A small multi-label image tagger, trained from scratch: activation swiglu, widths [48, 96, 192].
Rows from block 7 of a small multi-label image tagger, named by matrix and row number. Rows with one number belong to one neuron. Each number is 128 + 32 x the weight over its row's rms, rounded and kept within 0 to 255. All counts start at 0. Numbers have three digits each.
After each neuron's rows are labels from the 100 images, of 14976, where the neuron reaches its largest size: "strongest on" is what is common among them. Only what is clearly more common there than usual is listed. The data: photos of plants and fungi (iNaturalist). In brackets: how many of the 100, against the usual share in percent.
# gate: MLP gate (model.blocks.7.mlp.gate.weight, 384x192), inputs 0-191
# fc1: MLP up (model.blocks.7.mlp.fc1.weight, 384x192), inputs 0-191
# fc2: MLP down (model.blocks.7.mlp.fc2.weight, 192x384, transposed), outputs 0-191

gate.266:132114103056189152133116093134139126129175136094132182109124082113102185126096139156105131054049136161089148158092095142135090191164153128123190185135131121192147052032154120142130173123126115089098134154081160130141148123112143109190119181168131115149139115096131157105139132184096103055089143106072122181127175129158127122127132177122160157198107108150088155167132072148118094123112183170157119130148052122143140119112121112089116108126112107108147087121155142119167109086133077100109143173123133141182130068121097162160148191110156158133130078123118100080102099148128148138
fc1.266:179111146127135131116111160200189135116147054173092057090039141128105128098125082166095145069133124110144149116141153166081141154217145163064162145104171159141131105098099134103094205092138186090190135145114145091109161108146132144195160111080056133131101133111133106130108141153092156136116174180080178122079181140110141131064145158142160144144100148123194106161074202140128138092116149107107108080130079151134113104153063147103155140101082129142119104162110107148112111109157077136124131095135131156080132135139108147151156089119098119097081151138135166149132158123128106144
fc2.266:171163154212100143176095136142061125129084119125157178117093124080151118148103116146125079085126103156143079169086114133126114088180161122148110163145108096129090107139093131169092111124097113064165131123108142157153114173083158116124116124086102120154150094147127119132159210060087164147133065093095156140104116155098088094122058173122122080100109155165104164127046108144123159145083199162123169175092121116125130066123155185165168077131102154134119140095145107130158106060180123079164107135121147148117202128144136179147163139123177149147148176149144150119078127153093097141
strongest on: order Caryophyllales (37 vs 7.8); family: Cactaceae (36 vs 3.3)

gate.34:134148168053043139118107171111146177095129203153101113164077154141056122149105117131152134185141153126165123148116178056118147100104182122186198192105071176160120143033101107116070141186155141165155110109096124104118155152159144111151075184104155101104070091091121116104125131075126146155181147069159109110137131157121142124146116109159138119079116151128127108170080096171068134068118154142168086180124125080158159134117143131128123102160184158125130144119131179129121139129126118129134162122126090116120144167076156164131143138172123125108090159059140103106115117160127151109
fc1.34:162165103111117126078110174168133068102142182186115169085097194130104183153165082127168113127156158157107095152112168062200122019114082125155141132166154151154197073156160130080136143120124099113140132064089116088105122148125082125097151154063160080119108087145144128158095127175120108144157169079095142094078165110128133124127112112125142166137122165127115110096133100095067158065127084165182127172131154148143170144150138132130119133143091103116090119075125138143180140106134140112123127207140106178084149081105103097124097148073133160110195110122143146108135170155113154117
fc2.34:109162132104120150138110110127092112114135130149107130135169188109162139090138121058130143128208112120117109098138103100116138180122101127165130172104139153140120089084146150127117053119197130167175123144151175090130168104089088106167118146100132093118145120115162166189159067195106154177123137128076117191075117169123126099107186121132169130085180091104130111092131194144062147094169106082131107134121102131103093102156105131145160110142112157105222101131132124077086115114107090067119047167106125116105173126098206160150187163103096087083112128129133123169157124138121180169
strongest on: order Asparagales (57 vs 4.5); family: Asparagaceae (56 vs 2.6); text has "yucca" (47 vs 1)

gate.110:133122137142147109142102115115093093133104148100173113117107170161127112133183070036142088160128152074211135163159134088096134156155117121152103167132112098094121160149141139078121119125108111115143112161157080137156079126080112161108112123111104155182138121156095132191161170098175114178156169138099121096136108127137132144135087088051136138185130173163121118099093103121098138083099110071107120131116202088202111119173109143113155098070077149116190134091125117100100154121082108156138136091109141153161124057180128162184173159118194088195098089132144121129082102157193146151
fc1.110:083130136156110111142052027132096067163072086115161097161115147078101129110164119096183170135154130133155132111092124157158143118126100114152110173127145129143048134111106107081120139143109114129118127082184136164124123156117130198134134105133104192187129123102101122150144161145098140173108114145073141136141157140117126206111142116063086134189131127102136103046091107149133170134104070137172154143148150142130135064164090105100134140142159135133121185138123119018175172124165178145138119065065134130135149128106099115165155109159126109185132092135096144136181088158174137118
fc2.110:101152068141123110136111176123114063166111161214107121136109064128128069229087079110126127086130175128153073181070118152154148106125104161101143144124147125087162093118147144113081080147135163122147128080127179096137089117123110162159098166134173142137154158147167084079191126106108158157144138159076073145145146123165091084154123156090140145115129129113144170133124103152152124103125161109154090142165090112143164125144102226162151105097136081092157119130119152130091126147117151108126067133178097141129111157137048124195144152100158130126062136098123129177083129077117175182
strongest on: class Liliopsida (40 vs 9.4)

gate.364:132110106100102076103170137115141137124143121186103114093152203129118089143170094146068157106140109022113102133114141162053120174132145098126134162125118142176078102129125103166117117111111129124136193103081119092115120177075097140127097132101097146149112161145143174152106136133102096128131169135171131152090135104122111101188192095181149156147092142202190114092125138112060119092132105152143098187111159190121105121087136141073095145113180170143152113145141178133116167041101176116074098141152106145158111058107168168096113147122157163078162138125153163122149199130123120103
fc1.364:109100143097140141165104104113135138108101048180139142134149063108136128133203154093151160118118160145134145112137082187073167192169084135099134108105140101114152151107105131159091122138089149127148132154169108113121165130097108154106150114130100156137113122105142100175128145096157121100130120084098145171136136110114113148219091140112118087119101128116177152136144067073128172127084151155184233092140101089083063070088096165150118129134076121073110095174171117134124155154135159186165125091190153140110124111133177120170161131189169078096104138120093115141122202091078079129
fc2.364:184134138095167136149134093141103106106140160117159135102111129134096202096103146114106098128122207097196186127115107142133126161095064141077138147125169152157168108068068105140109172116068125130112127132133099141102133069199163077088124120165114094099119150114135077116109122062118134136074163160145111102185151105125157164172118122123129138105193112078139161088110156066129116202101132134099113093083163136142137079212140149125101140154110154147092175158139130168095099151163171138183126058127134124122080148129158184180134147120181112126137068133113128061115082148145110095
strongest on: order Caryophyllales (33 vs 7.8); family: Cactaceae (33 vs 3.3); text has "cactus" (26 vs 2)

gate.307:082108102127121163164124133151085094089112199110089121109122123102146098066116122191150098118152126097140085151089121082105137113117135149111149103141093115161141132109156176207116108202133101104102053089148119062174148146160091108134167120115157044134118074112116111128122135135173095104085149148172099063095115070151120121150132160174117135171078065177093144155094104066106128110140137192162188161147093167144153118128124158150099130123149156091098154158132111109194136139164107153105110182167150118170156130080084130121117174125105169150120188171170175142142147168182154093
fc1.307:103159156188054173155122105110203115150132146146097119140110157049102144126171096117112110138132141107090108173077122096161095072094176101093078150146088143170142142094185124127107117161119142166133099105101132111115146149166104122115116149099147153100118152127217114122168040143131100089149092120111139153138148192112176136170090098170116106142131140168094129164057118132114158107153150161152131140098160091114127136114065201125127115085165123098124194162087171161146166101127112095158129201181132093173124072141148033136141104090089094111157106110156141165129156114110118124
fc2.307:190139156116150097169175085105130174143129145113111108105163144112131134106052170103166144148138151104150121097103120099116186148123121151170116127106165167201127089166152059175087087125165074174099100115149116126132127076151161180154107156182106131062145177101125085119161141110099145105177172112079087148096112167129127098130103123111168182156135034141124149120144095112112154147164134089166141110083102160132091106144096068107090176197081115131130129179130113110186173059113070161138092135122134121142103138157114104126148180079080100127118144106117163137197135118083092103
strongest on: order Asparagales (39 vs 4.5); family: Asparagaceae (36 vs 2.6); text has "yucca" (33 vs 1)

gate.206:148109047130191100058144157114120158091126179146122105143155135132153130140130137125147144079218139134126193144136156179126158206110116111163146117084137187097141172109162068119147102113105159146103087128152136066130107154141148190113154127093131073120090150156085092135141168134142104136114136124085148182094132140149016132115123139110165147089137139130138146102108109156120164110178097095103089109124107124202158165122065168101111130132142148141155081154170066125134124128121112178108146121124099099079186090133170178105171153116097057159144116149060115112159109137129068163
fc1.206:142144177105099200162161089109153103121113156085140133126134089164151128151102136119114091152106105171131169128171070112108124114119110069063196144143144124147115111119180091087093129110130047115132130176137136126058139055120140139200102127098160125122133123144110098123153169098119161218122142127170099183162106107129139098168125118107087161150133132045203098077083182134116146113149178119111147186144113109099186071133149104142164125114096148151117114084110065135130129106165137187122121100137079173109077124154151091130136130087107195156129143159097120159072147107154100178
fc2.206:141136122110133126060109109085145107123095097166128142082154109111114096135099113153154152094000132140188090122117127071135109108165091123129049105133156128120140156097123177141147116177128125136138121177158073052171119148217113126125133142198140114138138144113159147129098175111108150175127137161127118116091119171122154089153060126125133166153086069174152130153124122191060166150145116144122164138125070090121099066135107102167135164101172109131180136107115051113202143120099133146137152118144181135137153118164164115111114119130144154091185153143098101151146048104157147154
strongest on: class Liliopsida (29 vs 9.4)

gate.209:115135096162115141131116136163162103097157172132117076130087130110104164116147089137120055167157081115134115147167145119133101125177163142133114130118166093125117138129133096144174144126121106112101124068142103139180100150077088160031082136133106112151117065161097113105162165135140132060129135127099132111159164153152136143103146070101153070167177136136158142116131131097109146128072128150194126171153127104166192123078133133121117159107118157091131109127096183138192104149162160069184174115092186146175063074117071076193206082150113105103093146150067156132126125199153120129
fc1.209:117111110146166138139156142141151125137143096096178113131135110185175131148115133094080113114096117142115131101019117169116186147111131146134194108166082135128087093162151070164138062036126147107136113139108075162135163072188119103129200097146107153155084155116077105122137100104088075114149094139186097200131083166116153108093116210174100155079124132132119106168169131153134100162155116173098225111173176122124124095176158109124118145127138144120133123101142108186142105161155108134155099155141140065109158093099146152155129103162097127108093121108085071122149142127169133113
fc2.209:166152155141077115093164069152118131143186128134117162125173135090154152101154166137186094076139098138125122121159109095169144144151150118153086181128067149105147098110145114140059102145113119173134211052114105147143131178127157085098158094138158143162141132156142121041168186090121096169086101144102113063127177127094044214148188110165097149095167152123133107104114089144120168114085099106135157097060115169157098108140157142155118193071092083145099137143156120076138126082100153130128161092102162111137118148153144092101130127091156155122141095128149115149101168128127138071
strongest on: order Asparagales (34 vs 4.5); family: Asparagaceae (33 vs 2.6); text has "yucca" (27 vs 1)

gate.233:130154104098060157133154130171054140131159116092170089172140191118177093182078105094142078108122125098133148137165142155168108164082109117110092113114162115118108206098090089048141109177121103187168138124127167083145137143147200140098132148091116128192039124149144099180154118052129088101131126117151161118125106185129115119120129129161147106127143126137105109159118098162139175124127151155143089086108156127153147104124085179123155069101148103092101123073163103126154086147112120088179167068101153118138146184128191204145144099092176133112079146116140151125130092162152127111
fc1.233:171080112106162138122111153100127140104155141177190127073086141081190120164083144083164159129123110152142104183091114188114083144179125150134127136161124125103158117113114083131072104165154099132124162132169137102126096106081142115139138153114083118066077072130103065154149138097129118139142130113134110104096131129128120138106127083090157138097088086156155093200139094208064153132143170175153116151101152080110156124153137157145146160121169132112155138127137081091184138121128101158151136142154103088199071076200083141126110124167104096103105188158213107075143179093109064127
fc2.233:153136127159130151142103135113142083101099135100179164159187125147108066090137124141121117137183145090056139128180073115110152088106147082157126104068192121101143160157125123146148130088137161137146071164157129155169122141197099136075139063087182123094146162137160181142075148085101170105083153123152176129089119132152104064108089125096126149142104113120146116103119117191108125097155125123120099109137194139144182093091153152107098080192170182133068098111115159110114117150099183107169091171111166155141089102141155118047132113175192129149161170087113125117099151174097104092
strongest on: class Liliopsida (25 vs 9.4)

gate.352:127124116131102112089172098191120142107152179150086143120085096078124122111171098175196124126143147185184174078109092131147130179121127166115118158125102069118149140114145164130098154149138160123137103127119096126137198133079133106094171145142235075179130130172120134133153120140185129167082144129131075123089088103140113118158100128195147090098167042142113070132103187146088114161078090072144113112147163117132185149089106127107142080098115117177108174173165078093101117211114108156174134120153126101159156143110122116137134106068088150137107113149154124113134077168098132100
fc1.352:136152129105122215097078126047159128051140178112070089135166142140111151118066147156164163126137117040107165158152119233095127083133100136098144137173119130085122129114044094096160107151081131159140114093139098056120115129126141140114119146085061126128127130209115116110144136177115079165106159133122123147120135146122115115152122111123121161143133143117143182104131146116098179119173112133116125154105134192107097123150144105145084148136120107124140120094126180139084152120124080106090078161101098166122173135154166121148131152132169109186134193151143158097100135195116167219
fc2.352:173116111149138119160122124190146164131154143079120124118092161144064129061084104116096100072135074100118115163134139097073119142146117171124119162119141126087174160151121209120162148123128117156124121181173108127165116123169144103099159069084124133159102182126152162207104156160154136125113103111150008076172160158049158133183165082154094107184121118113131148114115113138141093154182134105142110162109082163113082114159134135155113153050149175092084129120160157138108072125137123156096096180154125166105160115135175139150080116112084110118159108147118099059133097102109136138
strongest on: order Asparagales (46 vs 4.5); family: Asparagaceae (46 vs 2.6); text has "yucca" (38 vs 1)

gate.188:091137072066124111104106113131126170115148099209142126127125140097154118161173089152181069145149179120108124066114118114075181088083135100160130142115154144168123078074165158098175173134124174168142115206141081177167070138161121128087118144111134171117110136199143170117120099169146097135110152082111083151136129129113138145189106083120044119124163097140089153183108127127168105115117128075069156189186130070165139153123154070180118108144161136142168103144172141129138144144191091134114094158158123089101100088145132120115142135116128072107081108125165126170090116109148090136
fc1.188:090159108155132191179100150077153102094109125089116082167103161089110153139134108106079123148128097125121185170202147133175121175088111130064098109104155136142137185080090051108109136109143122105191148137170160118127118111120158107160122119136092098163154093154182094138114143105091090142156132135115129074086137127142134151120192137111139137153129129138128106137097128143103184159202071145206102121125142174123104058162116046115110209171118089116131133084116146140119100080141158190160107116094185115124186130099109163155064185155127110151152154147076111074143130116127130163
fc2.188:190140121163085170110143086097137094074107155089096131171144103168090120144122162157095189132128161112180095158111162129153118159154077110117056115085153126127067190125114144087102117138132158139123121124123125126180089140154150143097190154103128052112146201094158083134126153097153144137136129104131178109095169165110202170135107112138123091199136150139144121088163130147204139079127128063167093186153119101172144065125149099104112115112093122086163138132155095134106041110175097136149115171076084112090147129140159080138145153163121151107190128119084126104131100093164092103
strongest on: order Caryophyllales (57 vs 7.8); family: Cactaceae (46 vs 3.3); text has "cactus" (37 vs 2)