config.toml
arch = "coatnet"
model = "multi-label image tagger"
dataset = "photos of plants and fungi (iNaturalist)"
train_examples = 45211
image_size = 32
crop_scale_min = 0.5
horizontal_flip = true
color_jitter = 0.2
norm = "layernorm"
norm_position = "pre"
activation = "swiglu"
mlp_ratio = 2
head_dim = 16
fused_qkv = true
qk_norm = true
parallel_block = false
inner_norm = false
drop_path = 0.05
patch_size = [2, 2]
depths = [2, 4, 4]
widths = [48, 96, 192]
num_labels = 68
init = "orthogonal"
residual_init = "none"
optimizer = "muon"
muon_scale = "match_rms_adamw"
lr = 0.0045
momentum = 0.9
nesterov = true
orthogonalizer = "newton_schulz_5"
adamw_lr_other_params = 0.0011
grad_clip = 5.0
steps = 11700
batch_size = 128
epochs = 33.1
lr_schedule = "cosine"
final_lr_fraction = 0
warmup_steps = 230
weight_decay = 0.06
adamw_weight_decay_other_params = 0
Rows from block 7, named by matrix and row number. Rows with one number belong to one neuron. Each number is 500 + 50 x the weight over its row's rms, rounded and kept within 0 to 999. All counts start at 0. Numbers have three digits each. After the name is the row's rms in percent of the matrix's.
# gate: MLP gate (model.blocks.7.mlp.gate.weight, 384x192), inputs 0-191
# fc1: MLP up (model.blocks.7.mlp.fc1.weight, 384x192), inputs 0-191
# fc2: MLP down (model.blocks.7.mlp.fc2.weight, 192x384, transposed), outputs 0-191
gate.308 095:452534531513464485553452518588457375440542465516441617549461456455460484466496476457495507609552469582514573491485535533457465472520512547530571448590516408477572540409519468534418539501526458505518481451554474490488475482424383495528604555533461485484380518479532501562442520504396466502532547411473524499493485516509474452596441412443578542552492584501556564552496540519375598472510445511439450450528469576491588458531470543508452454551458474509446461428541490468592491531474585448566460440552527450572575510556476502492532490461511514551427532557519538490500550478523484388
fc1.308 100:446490462444514471501483450365410556540562530493584497459496486474556551502496495476585513407549516520510563557482496506543523463606547438504401462503440441576545422604515553505543421493534472446506492437503517525553521538459510529482442481491559482461528569446440539533594517584541540564435498525520526498526540548589548555490564561553593520467500416489443530439538442428556461487563549443452490506525443432480397489539605537459483526491482515512475484657471466462418504469539425536519482596489544492471377482507471382399446457540485514481543479458542502576439483514514545547
fc2.308 092:463453434370491405452509487507559531594557561569437522465588517605552505497498487393501564423500527476531436470595472571590491527460509465519444399543436518518463436496498517487466521476427497413484473495558574529538464632479530472494480538480518500555528531441490537484442503448517507448446457451499458541509585596499521518518515451459436553554462499550367430484562459395564411517493562456500534520477442549466431501569560473422562528523495446460550543471595444505484454564629479528472560483503465418469536575539497538505453455502488563471483472604514498461503572500561478497
gate.309 101:529560527455481431496531465434549423529486535536382505470448560553444575449577536548522453511606573467435460520533463518468416534556506454479497519604504460596453500469520458521475523479448487512504442421541518489514565615529450488509569525535497480592506565546489524591453467521604542601496571503446544537502451450453571513536541494459443473426506473456492561460548429545440497454514464452449528501461513501473436409572499503529513628436476373540548435556446468392421521477443574485491568544534545534504561472430477502502549547444536439539461468466537432418505441460552583462
fc1.309 109:513546458500491535479433521538438534520428514499629482479516461499441519471488508463542431529541546475440480412550516482519515530493596489433465553498519458507491424521515464464522497431456572521409564494459531500616479508403429554554550558616477449456560533577457456464555606538443532643478447500483470445469456476482560504465450526480421493458515458499454623521531482442497429628530460462485399592511533488460503536481532516520488504456496507512505495485448545461510512572424475537409587570417573463491568641560523549462484456566507476463550607540520534486461491420452432489
fc2.309 105:500549463466472574551547483633519566480544442573498493567492622513480486481511486379450484403526462512515533532506483494528539559422464534448522529457449524530464572549565501520421589496429449471505430601483468508497507474461450504526503601524499559474580469491523485505464511500512540505481534576433452492569444520456447451491487576501441518467536548425518468455445480610447580414487533464521542439472550558535387433413514490567389509561508476497484528491528409526568475403491506553614519572494496457547455458568498417505483409388466477559520423536476548567478469603485480494
gate.310 098:471526466458416506480585458523537561502512441538542508602510463582380478464472501578493531408480453522530508515484541541437442426439487519498397436403528561479501493461630573476486548459524480512537500552573529385504445501511413415488661479551491446459514467407541513576560587532523439436490547510510534583540590531424562499487460504508516479482499494601496463521504521543474522492557510525388571557514638456512461503458509515489560507519451475455559449438508471470534411527521513520547553489494521523535561415425491489565539474501421458517409474552575528501525488446451426503
fc1.310 105:534526476455517500485572544437454470503520492461530570500479422576437503467466437518509485548438477430464531491564415595463524502513527453473505477480593475491486559535415494491430447535590416465515483548473427568526497544436472459488584480502534533550454447506521457525507592492510449529529586519479430510559513482580480410552461501550401541476428492568513493473543431450481462473519572644449448490512492495506477597524494517494484520545469510556441391587442469564587574465461475518588539568444592518545556396615486398491408497494468412487444565455492523518457456510575416572
fc2.310 102:427546611498524507468518468536519585461522586535378510493576477482494458491498480479448525508544565464471551419533439468506571465513421501414448516422544449519525552539433491499522498496511541547514458498494587470570499407529519514520550547540564536515447570559516517391521556414581554548631485530470484573553431410456471515414475551447463529477517527501597472543400450565554469419373432505508397543560490471489524463411467496488483476462540482564599474484482464560518513464468517553556508444499427544529406516464531459462489608585451486444480455576469528507471560453509568484
gate.311 081:551400466483453526509524523584447484503531488426495549477544578475465480502414513466544453488524570536478390435453441511555440535518485464417542510592579442465522575495414529533494421551450402501518512500464524556544657570509546470522557425439491552540554449503501483480546479477455498543508562550499605445418523470557535454545550515500500432485498522519500507486469381468504576584553446590499536610589458529494466494554478544491538531441427537529492499410500405524453618585457519488448481487584455434416403464506468527495469541565569512532486556514437494463470502528527425448
fc1.311 074:569345534440503476617505458527484420508538434521516581514498496557460568492490465491538454520377508463449493470427410531447417473575479492501465478561493452443486569533476471533455487499543516578617362506482494471577497486471497553434457404499491461534532506448404464410476565470451484559494435495541519473427472499517518494426524527573502572508520484518518399545497451545479586525404531526384492511522502584554553518570492531500574504461595452545534519510443469493427590548470582536462505532537511493553556492513517481511497453614570551581473463479488453500535569490481393535
fc2.311 084:571500471507458438440445572517465456483511469553564513503433467521455512543578468472575457580372477406386433495554474521605572481454458536502490467528549489521459520486476515522476484551530524516528533490560594671465527532400564469561523415458477536476501465480501517531511467465522505528480545513514469521446578479511492576438487362449494420479582488553509527475503491422467527558571455480483465606437451538542481505503538508525457382488513442510490615425574508448576546540548610393557521554413491497545479514580563520503557437442481537492481521461527546515441426473468477468
gate.312 107:597510428437488436509524508502511551612513352488440649448506496489493483504548531442459521427504466441529487532546458561553527530458472447533463500456540515502454562477493508496557421496477509528456553480469449421466504545542425519480430422454618474410465511514614502536505542492478533517497446430536455477496450535470494505570490468594469550542593543559512436510465535523516509446515623435520541501592570616458522466490482453528496446503482548459565560509491448492492476510513433513461629467579510401582444588511452500464465557432565517473503488536507507571596455444421411516
fc1.312 116:540519406447491514484487491498496511534517531430436564419573485402555462524465437490415451466447495470531473536502478515568482453530500498564500546548562584513497476542465502498581483541517448584547468382441413480544487600533471505445442398483505515451520422485636463551512487469478476488457541386482453545524463531507495408529502572574547590465422501481454418539549552504509586540470451469547461546517520529455558511465460503519565520473568457574635576538469453434427462499522393490486611394492468592562506498454415531473513605566548518468455499486593517501493495495509507538
fc2.312 106:550487544601418519421371384486481551485505550573562465498551499477522505509425504575524496525480378548437585572439488441485512479519437540545563463477544544472526448471456503378606480501533479563541572540631527508515520594528595550407514509465533492479506417511530521473480466428477483539479490438565579452448513411458523494509552433439537489513541555486538520485582471516435427484544506522488513538509469546449436400576490538370521453503455440449528570516542506440481480570469483516514540482526527512429463587476576526596531456459579462491567535470561432446505528475522471493
gate.313 109:550471406442528548562461603527515475415573541516522513525390511565495577520498472545440550471507486433493547483558603474420449494549513527519496481490485441555559463501544520487408449533419479569465583482481438555523508557450487568479422538466565445479521585581466578433509443465463443632496459470580471498506516504465546594416521563533504517486524455458412481514507546505606539476550493533471458401485475612487460441554517449482509570508549461468566502596482509466483478482522430541420500473530587558451454505468545497500457450539352535419498485470590435506471446541452449448
fc1.313 097:510462465529449535532477424556515499404532466570490569519567543447418424571495525484443548540509437516503439515494539514494494558417555416511530543457555474508429488519441428500506486483410476550517591450530483507483533464485505546423446537448525475543508478399372526546554531437476638534536524447479459546475459514461548530487580423339524512578428509515520511624491561492480498485589593428517423457405432571485487597520508592506509518488463495483413452470596453398463511490514551528485558531486503510523509594547528568587457464508452530471526451470520495549459487405503499491
fc2.313 100:520531403499593481457568471514287509574486459509518440443472533500505526453475600477526540491577507532589585466503528502523505484485449466513555639530537516526442438511445577519509481423449473519486528449559483550514509527502523544541495496533581480554549454568509519469517375540467448504589478547528560504474508444537458521453557494565436445488522563441450549470404431427489470464503461507534382523507460454453531449517567517508576462498553476515476526400497498509537459531473460446491531521523432459444506532596447490465472515600403648569452499517544523473458558406470500560
gate.314 072:381498520547355523546478430442600472476491530461476529422421558507553554550519546478542505549432421448515487492557537516465499461420461495539499511488553503596474515522465545444486471482467635525627499514462458496487528555486576503528509477456448410514439495519519610522473459493478449516507447522479551516448492475518500315499492470567575494472494558564461494539553626540501504524507488423526589521459458573494477468454488540538500593414466531521574545560491493549446447545552504424609492512473507572493479510421484460502479397506530481564635546412501534539494501477502463449
fc1.314 074:546488496452402550578496395439520509402494546502542489549567459502444449481456528553482441549444479501491481493504469532455515509539608515504525461640451464544408530418483507456448452552510439495491472534420495478588520543411508600461363476514442527453597435514415493586485535495533520550467466464492467555458540597474521503514575518514480548532414373504507482527429515590476496540475453492559474525462488543545527539560507464477545494426424422504494490507563534676465509409450497542506561464579490580511525523537449520479530417545552539491486502455450496453430578488542435511
fc2.314 071:647527492550536455469532543526428536520486474449594527471473486438488558486469554452494478605537493416431405456466479503530404555506484509574490486472580533477448562492428481517514514392474528504444521482509589518527475471514478543530560500466456523548499516438449517346434516584550456461539475478479558511550507478563508607515532490454494408523517580589384508466508469579410507536403493480506495503464572500534620545504525492516526535464488557537497509504391528373520454506531485533478380439524574472552465495580487545469532538385558557530439478544525461471471491466510516393
gate.315 102:481433454459475564556480450531543511552529462525527445468471539411434470419465518469539572405555506494516516522526476519553456489514453411515450507465467480470463473561506492504465571484477592560373433530549461508467530440399565550578440425510595426524480521573507586537540565549530537534465441490553553471509424360507468505465456575427499506530590512495556400503503410513569579562509622435483481532523537553480555456574501495467479480550459477581448530565413433519489551598507498504526461575498495524543558544443471479515490465450405487392488479616485512485541556552470506536
fc1.315 104:502491474521505491521469456545456472470508516417504548504414521543423554449472533430551479488494483503390648495617448548440432407432533473568481448507479593470480471537515505463571545475489515512443527405537510548466460465545444412496495518591486457488467510478426481531610536517506564525562418532479497539440525464569517406556573420563557540535431529395503498554461487446520498466510433551486462558496580555518568486573488473421562637545465401515553539471560594517423530425459452449478556453507447504453537493524530495521487473506651429427498484519506550512488524465489538476
fc2.315 102:559521567423502421545447512469495513507575534511479513561544470494481571491508518442430499577473568500481431369577487463473582452586526522438466491525533560403433483496482506408429516514543464531559491464468502503551523415532486479557616498443627453447458519539412398560398501488463447463606592567449446440477499489468563432534459495568533445544464539564483490450552515540498444491498528587404485525418500526578497489475555475498551563459566505482527456508521481470460438462476507509509518402478503372565460494459459528580562487458490610506557495554490520422530549536540560450
gate.316 107:550493402505555455596453590540566425504508448476580498525517512486538488614489495555543502482530577539430452556581416464441460483530413525554557605471493516338501542535560445574535501526506457492556560513511446519437505540494523573503508480497613483494475573546436437469501555561590551504488419484455483433488518452452424449444517507466520507561501569486546462460521486571524543460544477460586508478454568490549512506491460572534494519475448509462464425440579494525548539527485472438610562439415499435499463504504401553508580537468510483452554466492478394437382529508491400519
fc1.316 112:502562415524524506485535476483411429425535552563489430447484504455482585467559439574453501447547503528549499629514508412540547470543491578586498469542553471415467493453549456560515471525479449500532435459490523471523487469412484496512328541574543504585543542472566533427522454503504428538511484609479384504462508501470504473370554542544511473439403532519466540475441504544523591529434592561536485592506521441480421483518552488570472481490534557476461522460545515508546542454441446510412534474514417502522393473468566506478486512482506571557542419599542477445549499522488579527
fc2.316 109:421548575456465588531432507479547489477536440398480554473515457354536521482572500379515437483479546575542554458511591468513420572476533579508490491454422544507561530530480488511492590560474546451526502525510564457554444459499486545475469673411515513525455382510436484538527368466515463587558479536490469526502472559516494520554496544537398444506490469506449468474497491476472483572474608446454515490553481540477496456432558505515555450559517398511497560424460448470541493486481513489503527483535451465449555487541419666468476549587495453531521494587527521516454502493503542460
gate.317 108:518547489430507474518490551440547541436564480509563448478551446527422533561435525438453488514487500520582540491545485551491493477371530494523549427420509520581482448514523486474442482461502486600445609503413436490406502498477454649493587498525490432529477580546528478485504472532497504603519424525517406400480497544483532541566513516408515500502559532565515501441453520528466573421626575441485484530517473444452455491497483526419533589571524470544469399481466464454490442575475539551476496384542557635532569441455562480523452530541525439455505427439513482528560480458496540533
fc1.317 110:435513519552529555483552537500553542493465455498482500589649545450558391507548451494502476471623470468499473465596420517414455552464560385480507437588474491494584468532479469590475519516464460497570604435447457530499495495358485510484524483511574456467512540465559442531390510527473441497432519588550470573520485478564483541474449445472529528411426481550505553506480474480487517444558577570546548542484510509553561504531484476561548527538475527517499405539542485480456500504526572557428473492542427434424487398556525484460504486481493491499467385500603495537393461406525551491
fc2.317 114:535541489484472497424536533531530518524435466486495520491499450453519513543536498519465425496494527545599477439477469527458504495482422509536543525401566516531505588448496421469600564517386450510510469553591498563452365548498578393564489463614560547500473381464551483467512561453564483606476458527566523428513490530519500547477490501401495482592523471580477449490589546543437458533379396491444465511425532539530472479554575459435569527490481569547503477591450515555478436474539409440524475464533523523436588489451554471526426459490476464600438492488520431496512541531465561519
gate.318 100:476443461597597460536481506415517478510489482498396510516544481348496440509473531582519410499581534559468521481422525517564504552450572484444466585547522489540426426459485504519519438456494435407505573474410471369558540579505566526518527454478518548430581366540526529501458409432474498538514535531530496476451467485482565523512539556376492486561525566508460469575581554506542530587642489563400485517591450462468505496522504513473431519493539594527511466507507505454508487539498499480535512479518473450493425516439578476512603478536501502462478425516575544439526534479537498454
fc1.318 106:490418467492524464548548545575550472513492531498384579533464521531540381438563556436451433553406449565511533412489473508528484498471521403470475413521502481448338537488502454480508514552473486510486505462470543540486470633522489585601561487442483526449464551434587516556488494462396425519576594508520540446554565557468547433524432502540494548396481473484477489469583428513480543530531565576472440449495426492495481477430455460537516612637444534427510551552494498497451500490545552545559402486554463472468488540498476527513441478486483522476527514543467552474449555556548530474
fc2.318 105:491550517429658439537497460507437487463446485510475455538419524510493485405461436488489448511509509451498400430435538441461557498470423493492503459468374571477458478540476502423501484536534522493530385490593567485495545614583525488513515477555483541493539370507534505522534479526419490487437523546518523538500420462589515505525459546543526457469472499602558436466450455622589500500525497483441449501475700517529472534536567483470524440550411478415491574540550487520501501470505535541497566506466558506519537518599481493544541435554567444529560475570484482516418441490450517539